A small CTC audio transcriber, trained from scratch: 20.6M parameters, 6000 steps.
Rows from block 11 of a small CTC audio transcriber, named by matrix and row number. Rows with one number within an expert belong to one neuron, the router's apart. Each number is 128 + 32 x the weight over its row's rms, rounded and kept within 0 to 255. All counts start at 0. Numbers have three digits each.
Before each expert's rows are labels from the 100 clips, of 14848, where the router gives the expert most weight on average: "strongest on" is what is common among them. Only what is clearly more common there than usual is listed. The data: short read English sentences (LibriTTS-R). In brackets: how many of the 100.
# router: router (model.blocks.11.mlp.router.weight, 64x128), inputs 0-127
# up: expert up (model.blocks.11.mlp.up, 64x128x128), inputs 0-127
# down: expert down (model.blocks.11.mlp.down, 64x128x128, transposed), outputs 0-127

# expert 55
strongest on: the word "mr" (49); the word "mrs" (25)
router.55:098123093141158124165124058076146118119094140135130140148161126149061112158088092134172149176169129170151146113177137118126104186076129091176071218083183115129118109100160111082133088148183141076132094130132145136177108128173143094082139162166107085139158129155122116154165145176122105105100055083159139188107146120124095138099133167086082089107135123091098137145134151190106142130171
up.2:124106161132107164138146140205069134159149152111093156112122101120112101123106146123094093111168181134163151152061099159129113170087139212106140156070075118169105104180168075152070127109107181114145081113156065114152110132135145124130131134118136187094115127120158157161159102129138119092159112132158100087105047138039131141136137158163149141148121154096117116083120159104103220133099
down.2:109176173187157092084147092116130191094082111171059147154097131152162076100115120129189134151129157125129043139137094179164145161174094081151169121152112093118168124151126132146125145080131078097181105175103129141096109125098135210149152116112096156134149138098091133155121200123085119162150115094111083121134103151133115074205088132148105091076128178111147114117138098110115132101150
up.3:136162195104076147138054161183136155115078161144180104134103162122132167158101151137121096131105115135204094131147144098103124154148074208158134076134124144124119128088086168113125147055156121054093111099129163093072117107096100124125140125123140112145099076119110107119136123108142114141187140129147127107093148109167093222144112101172123095139066182188121119153160159097152146167116
down.3:135141157148158127143130107095090122133122180094106154154109102152112118171106150125129063154125126112133150101129124137160115090065135133120133099149158126131155122090134171101096123135145135109074122108089147126116108090034139224173138101073149181095098121147088176058120122117096148091126121143121077104091163149180154109123117126228183153072209097136086096148144141147158109071094
up.4:131179122135130089117181102115095078158168079150145122117179102160080122188082159173096112115039141145124155203125057069142111119122164113161179151113116138102187101128110140106159115144137185131135124106116094118130102107155107154156120106099149149167110152122099151125117172117049103163118120142176114102179130089053116095077153133123156124112158120135131151195058143169126161093117
down.4:158098180145131073105153201095146158194108124137091095164124119118109158087147147133057144192151112107127124121122078146177071097123117129140103147158160188124168203138099144142135143088122129091165120113125092098170124109139076189060163128148096102152120046138149095129153113141185077107128117115150127163050130168113149157140120139080116188114130116131164158135135117104123126147058
up.5:093055147153116155149113140175166108164148126082078105077085119152120153143182115178101105105180161072167166166154086130073120114122130132110091161093186145118158137171087122176088104143126058148121172166121144084104062096159129087092133127160119175110201115071111165141096161108175145144119171114123136114165109095156159092135156137156144107162107111158167136103094131124080161182126
down.5:079143173134133137082109123119167130123172115109145078098199150136165115098088165101084153103080106108145135143145136121136157104120079124097135154138152153138160104108164116141107063133157089103172185092112116123082131123096110128137057043086111116148111139117148174138135130122097109181123133172125085155066165218112130132138152178230138088117152135131145071145167091184151153146099
up.6:151101097138112184133128124192097084163135118120139168115141139117115059192162105098132177104132115127147094112049106146116156122151153110114175120148108119147093101080148113133093103134088089108164138149116143095144149116126053128168090114128149162157087108121203094062163147160071115143230155102109113146097129097118106173088162149120165135128095090080102152170143055144168091099146
down.6:124152119184090112128153198161141057180099111042110164171147116095154195099105148106097103117176124128159144133137140121120102122151158102115117073109093135216109102102143175093089101104065148211111153080195148141132144106197120149157065138146185115139132187109123127171068109112129120117142095175141139127113118120127129134139099146104091125149128129157114159108160114162079151108114
up.7:130169163120142107158066119094056099124133155093097128088171081112151141130166122168149139165149123068121116174141150118123080131117140069123136155140112119134140123120092141085167190121128142159111075172074095138134112170151153146095134114183130156125075110121162140124151145119097184099132167143173159109176036104093102153148093129161120167068165050136113108124091182188174175132099
down.7:145133142145133157130103096153135124174115093160148086096145130132171204098107093147132155077101131121126159184128118157131143139187157157199137182205100149130166116146072173114158158140089076120106182134175144095107139093116117120143141091153130174183110057110083109119113175140064084158147143136162114146029095170116094141098125090104155114086095115132118110173091159104113114152095
up.8:110134133158113158104088108129090144199170099114137140095143125135133140105103146150117043155176142158107150087152203132106051158083173138095110156156157131115089050103127120168171100118117100110127131135134150110122118116101084167196113106163095158140194164118107162138099084198092119132152119094173126150107102150133210113178130132157165156145063140167110082091083138122152119092121
down.8:109125172186091161104130158102111103135118094128127138137135132155078151114134125133090134129087145115184120133130091084165086087148076202087084111119080139167080092123109067170099095075168085141140183119103100093149168120065082096157123162168151149139149156198197132119212156130135095101152094149121110147120118187136157152133113141135089162119160136127187169122095104180106129125081
up.9:132175144146103150117121172102058079102110095140116093129099126212160146063105143102197134173097141136139109139154175133169143107128146130175123139121134165150133130123143151110115150121101121104106135107125193183171177158117139121119123104129142120071049163129146106143122124070115209076078130067178196152074089115176155166097094099114154124118137150148184168101158086126105107118108
down.9:153154181110076132166116132173149127106151164118124152121105126119138181108101164122111138059101065160095116150171157134148165144154173141117143102114166079104120118127153112152143158132114112203083136161197145081153138079195083117183123129078199140115145103086102136160141092109105139098120139142109091110088088151134145143091132115155140102107196095202087093216062135147137127113116
up.10:175162121122072096117126141131169137135171142079105122131150133168103081162100089087068147125076136139104156145146138104124103079109099198091167077097136123096134157103116209118121207136124131202099148166097130141124154159141181122103097127123122160130120080123189097170060156139142155143124084156109095158127132143138121146108171131152119100076182117088102038165156158132133183165114
down.10:127173071148099156100126077137101112148097167123094176151135159102144141131156121134164157151081136119137138174137084206144155146135154147159071074155088095101095073143115104039162148141090117125132103153102099069087161135122122132125149128201168144150103136043167123088100123181131111147116149133121088171113109134102112107117155128043190128141084153058115147104140118129139175162157
up.11:112096096119084127132137141210142169106126139083175101125117109130134094118166101125113083117215190065126102159157139072097108122119104126123161128125145182176122096174093071174087139112115116120083189088165149089123090135152099111104140130142179183149174162124095153098123145154070028154118143117122120172115140099135118162118154117172117130149193059128149122152104142137075125130123
down.11:151141096169061158093155115141109128192113140107121139094157179098133128113092125088145148124123115079115162172100106138131081193119130147105085153104080156197106132125128166131129106064046053099108182090176147108109173103093096129130120144183129163196162189164143172186128180119123121149152112159122098103089139162110173099139140144105136116133159129130124103113098129186081120165083
up.12:070082170121132147172130103220139075164149123190095154110078178120098065172136108078145084136115112143186139119097161098098149142153130177092149134152104152152134143174122109130123131089109100076103143131049103101118125092119130195129110164149167166133165076161116146104173148164117153118168163144117121135083196116145112151136118118091110116145055109098150160081118093117097094181144
down.12:122167129157174150070156121096147104155115080149131193178136156125098131132147130129147094192124128089179148125127149149192119172124058083082105066169177125161139096085129089154120087149153054082139124128116117126071149103110115164103112113145092130157148173119138141111098145091137120155090083172136128157104113158145077127136169158237128157072136126119114139118139107162076188109093
up.13:141153093163153162090147119135079085118145146125078137137083120174180114108163223103131124076114156159123136148163091136115169138164146106122085164136175092150052147099071143125101137092202189126161127081148108138134119072094129126130165149129155060100095069138074130149132129115138132149166156168115145106103099179086124112053095118096141155089116080165096102092162128097161127151145
down.13:116126145137162070167150132107120071169147120105076090138167149127183130149143155096110135159080075113115109150116126119123150160113130081118165129115055041102149122111097218084094136170126158188151131141108153193095049139114148142099132123164109142138143103129150097135110126174093145130122174126101185163136155110175137192146122102110160094127135125134108114133184154082155126086220

# expert 52
strongest on: the word "said" (47)
router.52:130100166158177157111116078107120119117203099086123148133121108143169176126161179061154134094147145189110120192119129115102091131159109152158143123142159113111129053135126148179146150085122140094134133212152080100089155089154134178154184147085141105056080165106121168120084092121124101055153152099076129140176126149102104170097094144104089110146164155162109134088149140079142129137139
up.2:089113181177115116081103147142146115110140148168207110160148114172181106092087148167138130078094155175115098103154126132144098094058068127087127091104142156153124086125204096163095187120098126131143171125115125101107175180111129046134134127156076133186138078171144102131173138113169148120142089095146118148087162157137115139113116110134086127146159173056120059135153097150108141140134
down.2:112174107170139152067103159124140192178115103123125121121149122146109122129165143118170122181097161080113165134157091203152086151164106133162127115161113194057149123092140070108114090117157110116147118127177102160134180055112117130099143142218050139127141164145129058163115080085125092157153126157135159098109136157159097102118173125110120185137096127109154167105107121102169074139132
up.3:095094186102112100129072158199145162111118138118110126142150121122144138150104161166158062075051074097151121139153180161104112112122116102073135121145144107125134087111154113200186160164110085126148136155103168111108106150053167181143153162161129119130113027151103143138122147130199153144157101107141133147136112119134149077146147059118122152129156144130157108071095143057115101154126
down.3:138138106172107135098149145161071156111123162103113115168111084099098138169100086103133134122165135155093133116179114111200154162145156142158118092112181129112182074113157112125115135161125119193203115113141124081131153161115109081141063153194092154164105208075153116117131160149125156186124121148121102111124062154197170103119106110137123155085165134075072128096088071134101103096141
up.4:194143114162146079122160108062128132134166192165153108168094135187130216130115133112105113127158106130142139142117081093093110130142147167118112105186130094150092128069115160140131143047103136129128206155118161154082168136098109142118121102081088200098128091085116098157074137134136123076135170163104088096130057114131134142136175154123128130136090099082113088112204144139100141144151
down.4:132099164196134136157153138140105194143116178120154083170089084148162111136083177115121103133155148112171141122128154091160121132104128121161200149112149123121157130105110094116096172130074080163111099167153112150083126134127124196086141117147128114111106115093132096116144126146140045076085165129131207090092098157132068176148172084181198147070123098173124187125139109081106135131147
up.5:129116120114121160140126110152057145129119060107151128077101098130170211147129122129122115144113138115186067114135136117118191101130179072149101209122147127129196146149140087101117119128160114140125125159136105135146131142189134123119149053157156109105129048171159097189159088069197145140122152112133151147156109148124102117099175152146110061150082099125158140062153146076154140105164
down.5:109094124108111171117136159129157144152169120160146114147143071100089090152117161183148156140140101108163132117133183144144130108100101081053105161099061148166137167171162117127093158180160116090215114103138147125173091131117027112193067170110082122148169128074167099086171186149130119079135170117134147144135075097102121116146122122115142129127175139132127111089120056103132125120121
up.6:099120170170174137141148120082108142152133139162182118136130120140124116059139122145160140108223116134123155150084131144130078097154142139126078106145078146112103138087117156111137179096168123093123167137098175151117132120108115168107103107127101175120132221102089132092154161105117110089145173153137116115105071068173175131106138120201156191175093143054133121133205123125089106110068
down.6:071165139136185137151156096172149136162092176108154094182128088180178109175134162095086140112210182139144112108107090112140144099081136096164195125089162117139125156096139186104100168088121101140106115154109142123101124110133122108058119065121143085129094074120133122097151063139123083123112134121079166113116141144103108100127138204110153159082102124133080185121088173093115155128174
up.7:129121098132142168172105116130164177082088150131154152107126110105153149136129132155179089110102122048148110090156140202130114142146108111149103127092175129122165130188092125133115095176180085143145110098129102138201127134086190120140114121118106141128171139070115113161173136134042105114118085111117050115158134198114132135104109148103069145089151157130052120131070167184155162096097
down.7:129089117110101126130136154132080130144147160080103145160166044132164091187170111119108182123159059179099138089127098157082170126141161169153156127055091157083126099106160145082128135117106090122129146144082104078142099155140123161151211113133181129109132108113181133133133066152119162089158172124124131102154121179106161134081128166162150134129187060101097115110196162131136152096119
up.8:143176132149166153104078146135180084115155096123052083123114117140120158161164149111157162129117173079137107065138089080113139142141095153130116107112094146168151156152132139106224111152116133143081182130117118096124104170162106128162146100184225123149081143188086096148115135184094119171125171167137118124086140098095116082179135124079087096095176083145156140143108129105116080106112
down.8:151124122111094099115212077147131136144140125153099108078150195114113147143158153148121112128180150121100164117119106110108144140078150140143099082159087123118090120162173114136113114157146195184156084096117119162184130156115126082147083106174121160145121070189139139161161101135116126173094128130169103136024110104126057191143093134073089116093098112103117148114129120173056126078150
up.9:106151177133136131147126127128157104083093114121111151117135125117112099091094068151109120107092205128126074131077078125126184190033144115109114104160104101121192174072118117139155140160139130116161090149158113115093120174154180065084127142114159121174122140115167084149167048146145148147162109159185098132109160174117098121144114171099140077174131121170151103075147156103061115143125
down.9:066089156111081086100112121115151135149076130147155123120155107053121085113151127116110148115115192105106168152130095125147115103078113112101144105125109216098161143100130103145083151130176140124117108112098122088105170089154155128097082098103052098136235164150175120152197149101139133144132090187132129133049145148153147120186146130148158134081120144174156129115148096139083164170106
up.10:080165074139131133162122151108156129119086082115041122106145162112144174180116150137121150124128195099164129109114130138102108165196078166125089148084105067123130135103106104116175096188148099128124099125092150113140114127110050142124130105187181191110134070119094144167135181130103148179132122184117089133188164104168190067090095130115146122154127091131124174134089149094149112111132
down.10:155163097094145121085130177124155111087224155121130113091134138145154103127152126145128142105185156104107110082146101133133185154146122097140085091154136108175140122116209118131161116182111136159089135168060114147076130172145141074070127080187124121161138087116097121121131139082099153172109158131052090145152130108145079120066127146197152155146150116131081105120096197136161086112160
up.11:187120093130185087208165106094181076094140203097116136076103123120120099187113111139138104130154167080151106098092105101101141118132130145173105115124156163087160119137072125147108024069110134126108166191123101132148073162165129113135101133149071195129151127136137152112130130142067096105145174136084083135144085121104138121116084182172171159121149125112108137148153094156128149120138
down.11:162114180099070159139139146153106168157150130101120141144132131087093134134158119171105114127134109130141132092199112091146136084104106166116163103140104128068112129090109137056119099133068176175069109086131161097126089111133106112182162081130175074083135119125094197164134081181133121115062179107150142178128094129109073190136200170121135185157124079134135151121144127119076152130124
up.12:126143076116114124110095100069134141122162137150176168093113130096124159102153115019110142134139167130103141132121111167126106203107160129168066146114164023155138144146139155179104102109153152072141186112113144093116166117109161098135150170143166095180099134098112104152139118177141163106099147169073147098141144145084175106130133126152090062211074125152148132110095133100124112142147
down.12:090091128109162151136171165081102102184094137108161104165110110217097129065148131072120165220120149084064111153153166127119167113114151074134121121155138128181114191115140133115152180127186155158129078098159155126127120147171138138099155133130138183133187087095121108146084146110102146087084107144138168122127103107154129103111108083120138092047168174142122107133088108081088116139111
up.13:087160150174129165179133123130140106138161141129142116145098104125040156114120142086106143109138155117107109143147143084145102146158159132158120115169121127172054110177035180131167122152138146140103155149104126140082117150090133115152100060104154110118142195105101107125086130128090109106067198125130102096124070068118128148146127153162135187123053136076127146135072197188092151151118
down.13:127165192169158098113091046095076136135170103150160164146099138126168145130142093108163131122198152086122151176152133149110108115131102119182172125137134102143120171084156168148131145110060074157126069179090109117093076175131089177099102107144133164131043061115086147140085097111138146120090118099164175121102125096097170118117125184105161139090173135126095129122111127165131150108172

# expert 31
strongest on: the word "it" (33); the word "is" (28)
router.31:159135130136112118125126112114166152128129181117141119111125157092117111185124077141125163158138108074124068155143136167146141088107065138107144105169156162136145118083158088126100120152111109165144074194202091151100134133133133140170103112113058162155181058149142189118158112110100111094115153155098085160130140083128123124182104121112137097145137161028088153177145115214098089102077
up.8:097087085085146168058150176108132062119134137119159101156129123136142098173139144115122097130137134139080077099215201108161118147098124104152087158102124100167103097106102152097154109122179088159144138159106106107123113134178102074173141118184129077156131154135160146135119113163178120089092068132146084086102130117096077098087132083134115143101141171117112164118146124164059067146199
down.8:157127136065153142162150173123126142115050057170170138082136143111176171091161147140154132139189160051159148131092088109169052081109100125121221132126085151129125139193100127114086096134116162156102111148097131154099070128124137154096087150110147115162121078149076142139183141104160176153119075089159132086108109140124127138116086110142119104113138079138090093099112119156129156111080
up.9:127118060177113123143135108162084147121104136131119183112149101181109122190116098138112118118105143090118093123086153146193161143156142139137159074131102089088116184115118109174116130105157126136221055157162121138075159151106079139133147170183133148136123062153165149112098155090112168125175126173091069156160146154143084145127148104122144160112113129077147092077150080128079050148159
down.9:148113181132104105167182081083117106158115092096086126093109115154144119131041152130100134099113118084154130146099197073178105180083128146139086136076120132221100123130157074056164113088148182072109122113114107156107130119106110196139148118092127153111143122105093146144144068083162122139118105172118109136163162127099132116146106123075071146112088070101130127123134116111128093148059
up.10:116087097130114165073113109149108141133166096105154135113161112084123167151141123099084116097105151103069094186122130087138137108121113080158089156135109108123110091105152104132074188132114165069167115188114196153126115115115130115079111145131074130071162129166110158171145150189117128088163119189109175075129123159065074121145166183118132133175117143139064074087120210136140140140156
down.10:083119174037146116070088150129120147096079153092175177117146080131113114160132103089136156142162144120166121168110116142140173151145128142176175115139129116154137114105150219137131076107144145112083070134149149158131158105133113139144097117149071167113159157071127122177065171090098156141132208177111158132106138190127127087116123090132132144139097174130154143151195098085129111070165
up.11:071136130117088107117131112143098097155081125115128122078135105071095130118168107164108136141146081164091110139171121158190187159173166168117118100172117081156151106124148078148113103147176102095149091135110064128137102179179067135074088115126056111105174149141147132136192087124136097145083172151099096101110177093121074141125219111128160112141139130115161086106142175125080163125117
down.11:105157163102114172155117113147078149115077113153163098137166164095122158164127128135162170088066175159098155057135126109116098159154109121129119119180085141116147188125116105108137064114164150105144141131171098138024139112117140080094089114152135161207114130134160157214106167142078145117135100123153127091139093125063132097136151116099122081155127131181113086139066101096087168134154
up.12:117154148124124145069143090093163082068180115156096149226145120153140116147115073075133135105108105106121105138075091139114118149128143121101166128222093159111164116121057100144101155123143174107132169139163143110117130118134148149173145168160072068151139111052197117108075163114154124121139121143121107109136090135147131109109149149087075169090168106212114079117114134140122151093097
down.12:142073138116118127072163132162103149125181135124154159167157092088160118164147049147149115137141181103135078078127190133118158091086109093117147120104100129087178111144129155208133077157146142156133106046168093078162105112162125158194115160139164121141146050174105162072169117117140134127096150131137157106167139134170147150082138156110152179114085113088191156150126101095147120125117
up.13:074130130129118163152178082093104117106152138027118161170078095152114114177138123093121162086158138109125135130109144122110121148166157108104138139126102166109176128125140149155124076139104110102188133061142131143183137133146129154150151099118172133077163140146080059138134137228083087132160131154155078053161138131104191093149136155082136111173169096116121108086092081132102177102121
down.13:116139106112091126070182132127148122059114129078167132119118094084181096135132146095138101087149151076136170101125129153074174110150128160151125187110111091152154153135135156061171153137140193200152141043085141153147121145123091059143130127159176119092188174110150141127108135163141160133068087159114112134133071185142118139110157134135135103137086134134167156079158166136179151106174
up.14:112141143179143144177119163132140111102121130115160164141101139172139135078107108219162124140145073153079146111115157132100128115128081166122165120171144145224163152110141146181151121161156156150119125069163157164108086107132119127147093108203130110098159084133144081122124050139121114146106199130101138116117165104221115171099165091161156081092138130153166135151131164083080152161131
down.14:165158135133059086079149161071095138160153144133119043143172074163093129098154124134189094070160117139132106077136169147101099147131160171120121135136138088131153165079145098090139143149149103150061121219148075180107124148147123151133113125143113140097158169153088142160084129111093124144065114165127104090154145089073159112091132178124103140110143189088092111126088121081112171136138
up.15:166135103051088106122126110164166166163167138099144129097157116155121083103145134148152163133140159124078134155135135122098144179189135089102114151185098166129142171097148086102207105114210130114154111065146135088131124162165112100169088106168092115209064107125088130099173138139116139081087191159112094183147161141137114133112102108125191138109091169170103104089111128147158133150126
down.15:051157149091109118176117098104175060106143134122167138054136090126118093131170115097135115099153096141126090149167085097152123112156120127086142083104137109165078150104095076084128086151178127135148199151108092099055165083130152133138140061137135149187194108160121127148158104123146104068121138117143141095131160183098160094102129107135059149086105135170181111136109104139112147071146
up.16:114101180151150158189042136146154125130172120170152095115135140146143075155076116115168202098093124153142095128165124153156148107135123162143092211158138126122078178142101088118176087138141125128194111104085130127129111151145122153131147100090174170072132099096138141134109119070174129159131119079185154156171110135108065128089109167155171066106163155109132159093144190144089104151127
down.16:075168132140133156137113144079127086164140118144114154116118135150124091157171108070097154139098130106123147134113115140168145147103149084086118060149164120062183100110158132169141175092096124141102165120106090164102109196103164154168167119148076120171155124108075148134167116137094105079203114159071153211119110135089158094122080075123065183180155137108162116156168136131104104155155
up.17:044156114096119136114139144074107094181128073083099154129143133052143132111151101115078148145070138114103179130152100149131119134057129134095149137166192161157138094147134145078114106090070160165094126106158196129158160125129126152164166161163103203094154132088147122140175119132091148152118143170115150109144121116160084171121116084157097090169108174153132052112133114157160135101191
down.17:178123107121092055052185112111170147063114056124177146141101121060098122084155126115123125109127174121152142114125155114123143148164110199114132175137093175158149134123133156127152124111114101180132189147101107173110091113126155128144098106163136141156172099175156170163071134169123088093100164140188142139118097160131123149112167160178220087145138094140132107138145124130201134161141
up.18:125176159081049108086126207074101133125085178141144182117122078124131165110108129120117152130122089141123123126138072137134148123132144147089111143115054139100106135097135086111159112101177136060124103112129104109169136094123126166134103101116190128112078086066130154148182145129087178095091128130083133105131137184144046120182147132171128084084093152091142089162095143161089138174169
down.18:127159109157163070090133110078138125129109145170085108077177163126129127092094178166168104104169126100115138122146078079183104112153051119087171068101186099136064144095094114101131111118115081166163148072148100122091121101104132114147090100150183106158143118149108146133156115122152092172136126149158132042186102139090122152077108136115105152145103165202095068143100143106145153138117
up.19:135158106086126070125144132121148137080144144121130144071073107170094110138078105186160189165154070108063103146159140134150144124157132141116150076121185149096102116115162174162102164083134104162124139180142144112091144141140053137157124132114105115101112156111153142103148141131149136110141167088173083162148158081135082175184125083164115131139152167046090138199118085194077135149113
down.19:108163101147097097151159091079116136097089138163123154116107133085123167086070160167123128085143117142097139178134115156128115146165146201138110149078111212106079158141126079111114104154152124137128145145150107074158102148131111123140082144121140214160058106117079115108068104096133198171128095102161107101160132144149123063132150099075117171114157086146127081137068129105088178180140

# expert 32
strongest on: the word "you" (39)
router.32:138161111118099131116159076143139161109063124146139112147097119088123199132130212184167096109125118094191129166131148163123049152125105070130146063150091113128128149124199121158132105105153101146118066131131096099161144129081156129118082160139128181121132140169116153106094145117149133078065079143076135129120146099111081165125149105111166066183093120107117151129070078181127095091111
up.2:167133118112082163120105103109137095114192100124156192138118114158079088099074113130074148122136118090123132093083146089111101130110125163099100094111146169133140187162082152161109168118115142167107112056110191137100103156139117145100139118183141112141155142121121132103100123177093130135091141149188129081108115104156146107098177143121116134147131203211183052126201167149099105059111
down.2:138142136144182096147128094157123082086165141158173125112135075148118130122106182137107212113141143141188102106146181135153122069119084103157145134160092086121155163073159130186127125165120097095170104143151116146165113153175130068112128118130143120105146126036166084085067122122088139087147165169130133110104138130117144097130156150116192107115058117092169121103137128077167100089048
up.3:111164147120129145166102164092095149127108149197146139112100091077088141164114111110150180091183113117143060150106162130079157092131078127147115075106138133174131128090128161098092130167124100103137192116130157114072080086056143148135163199107119127151153125128103112098019182088094045087117104149114105119111123119153153104107161146080119155119158161137129105142126137153127156064141
down.3:120131156149126128093122052114120093171106122106143160168124148141112146106144131182130159124151135108128073114150066123136132102154136072202153117154144114054181080126127103123115127133081129127139144192083114125110047141144207153166126121135120143138117158087174081126135109155080135123058122055137100068078154087076157101088160105101072189169084106135120114125131165142106158141115
up.4:121135080089077116070163086157139161056077160105132179109096115119134164158123171106156144126107117129179129182132087193130108071147155143132128133139131099113147139096101095101109094133171113103158101214192088087150184099110107097144144083048161137188177100128096151135106148128130148149113144095151101129117159126132110145089150158129132133084064195130070124133080107136137079112148
down.4:131149120141164196080096083081166165140156078137157194144091129151124113080150088169138119137164126120143105142145090084090170141157078095144140108129134123104140150114147123122170155131083190137099174115165161105097133157083157142166153115070075138140092131107100123138151179095117136128167157048210157118132121111087144095152197112059161115095097108141111104164140103127057086162133
up.5:116173128164183132095100104143128112136125138150156130081057148212123091137172158111121106135103174110112126146089111165179129115075107115160070070118165122097168199138083135105139129127116071135060118122126178109133106108107091151089103129161061066182140109099133168098130185100150162081134146126156170175126127123151091151133165181093133179118146106130111152135160163046120154124124
down.5:115165125133082103059113143114080095079129138123087108168107132099091099171099163148148075130128151149128124073108163132145109089136126108101130135077151168106150139142096097177089089090164119146133203081172121155076179106097150074142116086192116186160088129069122156101060143135117121090135107128157103082145160116101107167169144092082184141135095064087121114190119164137089129122133
up.6:157140096066067119093063113134072164077150097148163124105055145132133194144109120137186165143142129165160106145126145176098161116126142147132123134180094089101158181128100168140184183087120139166072141177105131114090084082119100169142133064161113117113141161087121117132062130136089124148123103142101128087165145097098146075165148160146138158143060171124129113141151153186167166120129
down.6:168104215186157134118132128073118129171084107166110182167163090180078149132189141137125147138118126139203070082119148118074155132127092098128127101158177121086130121093119067165100128099092130139129126125086167092131122137131178151195120150099100128154062116164144128113182081142163100100109143095107122161138158103119145064153136080091098121107094088154125126181121071152153110152165
up.7:197119139071138158112099110116182155135158110168147117167171098113146093110182041142138115075176158145039152050103162131119143097093101125132129082156141147152068162128102100095139174124138097064096160092181082069169170118172130143065111078148099133156114138137128147102130086119116129122133134144121137079153134102176090178142103126089113108091120125123178116131123154116099114082117
down.7:158141122147123124157081109116095074108112102166114184163100148119086102146124099141117120156162131063117114162184083143191163078138131110120147131183107082151138099094163101163119202103088158094087117143159129101087205133084142067126126085168210097148045219104123150118125127104142121112114107117135185098164133127101137144145175108099112126125112106164129165163125145133135108143071
up.8:160126117154151122127104086062058172130117105142105110156160121064130145141133075085125093154097111119113118123146113133110100180129125168107085128157091152097134140098154123103166097136122094144125133127143091112132126122183146169125060191148066166119154166108125147167149126180195172111126108094170102052137137108075112144126175168075179106118128129112104151097088135210137114217178
down.8:121113156204182166107099119144169118099160128174118075098132111146105095094164154151097120126098107105144073140135161155099114112095156128122119077119109126102085113098115133130175186163046081141090147133123086110111138116145123115175150148104156112187129164192116139137156094152183111189127159089189191151201118164132125102129096150113120112088124099063129112147165116108169079190076
up.9:141092162113134149114194101192092117064086137181127164151160116154119133091175144153134138146175120110093115095088154160141113156137089115059088059129089180161107137133111086136073076169137096161146136141064136167131127128076145124169119111144112165053118095114159105146142125133163074105134180133156134150161128210125134144175127097093118165192147127181129172154108139138160119166085
down.9:058131177128129191155111119138197093136134104116101107077120121156150136112137134136122124111080122152102038132101157174103096156183167052082125140204112159146166138090141177132083147142054123121102099115167134074194160123172154149076071108121135180126121092123103159119149153163080133148154163171157137138104137134092120126137125106145115143088137126114161075107071131102087152124171
up.10:116117105111148096141133124096124177162194106107027104162138199138100085136073135125114127193119110146092132065087139101144125153092128130158089128116124157121177126127139102137141150148149114138091072152099076180096123145201155140098148163207144123130149128133172149124133158082116095087155067163064166119097087181119150158161117101130133140121186123092111152156094087153139081176118
down.10:151124100144082098211145139116114101142167200128141071079153108069160111117174158088104101175140069138114132113089131133150103126172152119155115145097177101108160087120120129156131052133118115179176122110126119126108105099082124137111106154094125082185183192137135114203111099153151128166147106156148141070137115133082112111175034138111110136154135122160121104110094167075160150091101
up.11:175145130160181102135171109096103100176106166145122097126149092047114167162103127105141159123066145108140093114125136148061089122099132161138152098128113149173107077111146204144142103099138172146085106086108144121176157088110127100240164132079085171152181163170150081168138128113172126105099130149097103107082143132123129106164105089154114121083078140141117076103086098136152131132087
down.11:102148194104207157101133148145135149131189080134133105041137110153131113134146100081126133133136147158082069108148094077089168111138157058108088081148141135143178158130140144139131181191117154126150166160129128164092193119106147176184145092094117123129166151072095113077175114103129093169094142104115080115138142095137119109130135132055125130109166140089114046117125146091157113101129
up.12:121218152148161123182129073052123154105068126163125145058150128145135142109104103093152169157146182105074114140119064145209132137130116157183101070111099110095116105126113091190109145110150155114081127071173124155099146119110155096089090140137092126134145149159132127140113121176176120123105148133188122123127153104172101124158146191113147139147101138090113136096085059169124118076165
down.12:149137170170178152075124111127165053089101134130109110115154110210141075109154132120186091114085152130081080103181101071101091131137170056165147135150162141103153139096146122133100168154176151128093138105187115123150125171120085096139113129159123089118120194178168163089072187100144118150136157079183162120143134159122154129105079125104100113132187136131136127128089149164135100124186
up.13:063069172125171075097118135188149083166088165111174173159169147122077111099145079166124120104161137142142152126126137171131116157126125136122113122155186111155078092123143050161167129105156105121133121103150129119151168161111064117146078107171129109080170096140148175122158122133070106159145113166151052162145102088047082175101148102157093136145099101102164159135125155085097140115129
down.13:142125175124177090102108153170107113145127138111179182103095170157151112153137086144075122162139178155134137183105114160149122156108140162086123189142180144141147118114102142095096148086072107124118093133123154076123127092083099187162102108132070135157141162083134127104127134090097189077150119149137102177123083186112067070114122120091106045121063107145153097126143160105079149108064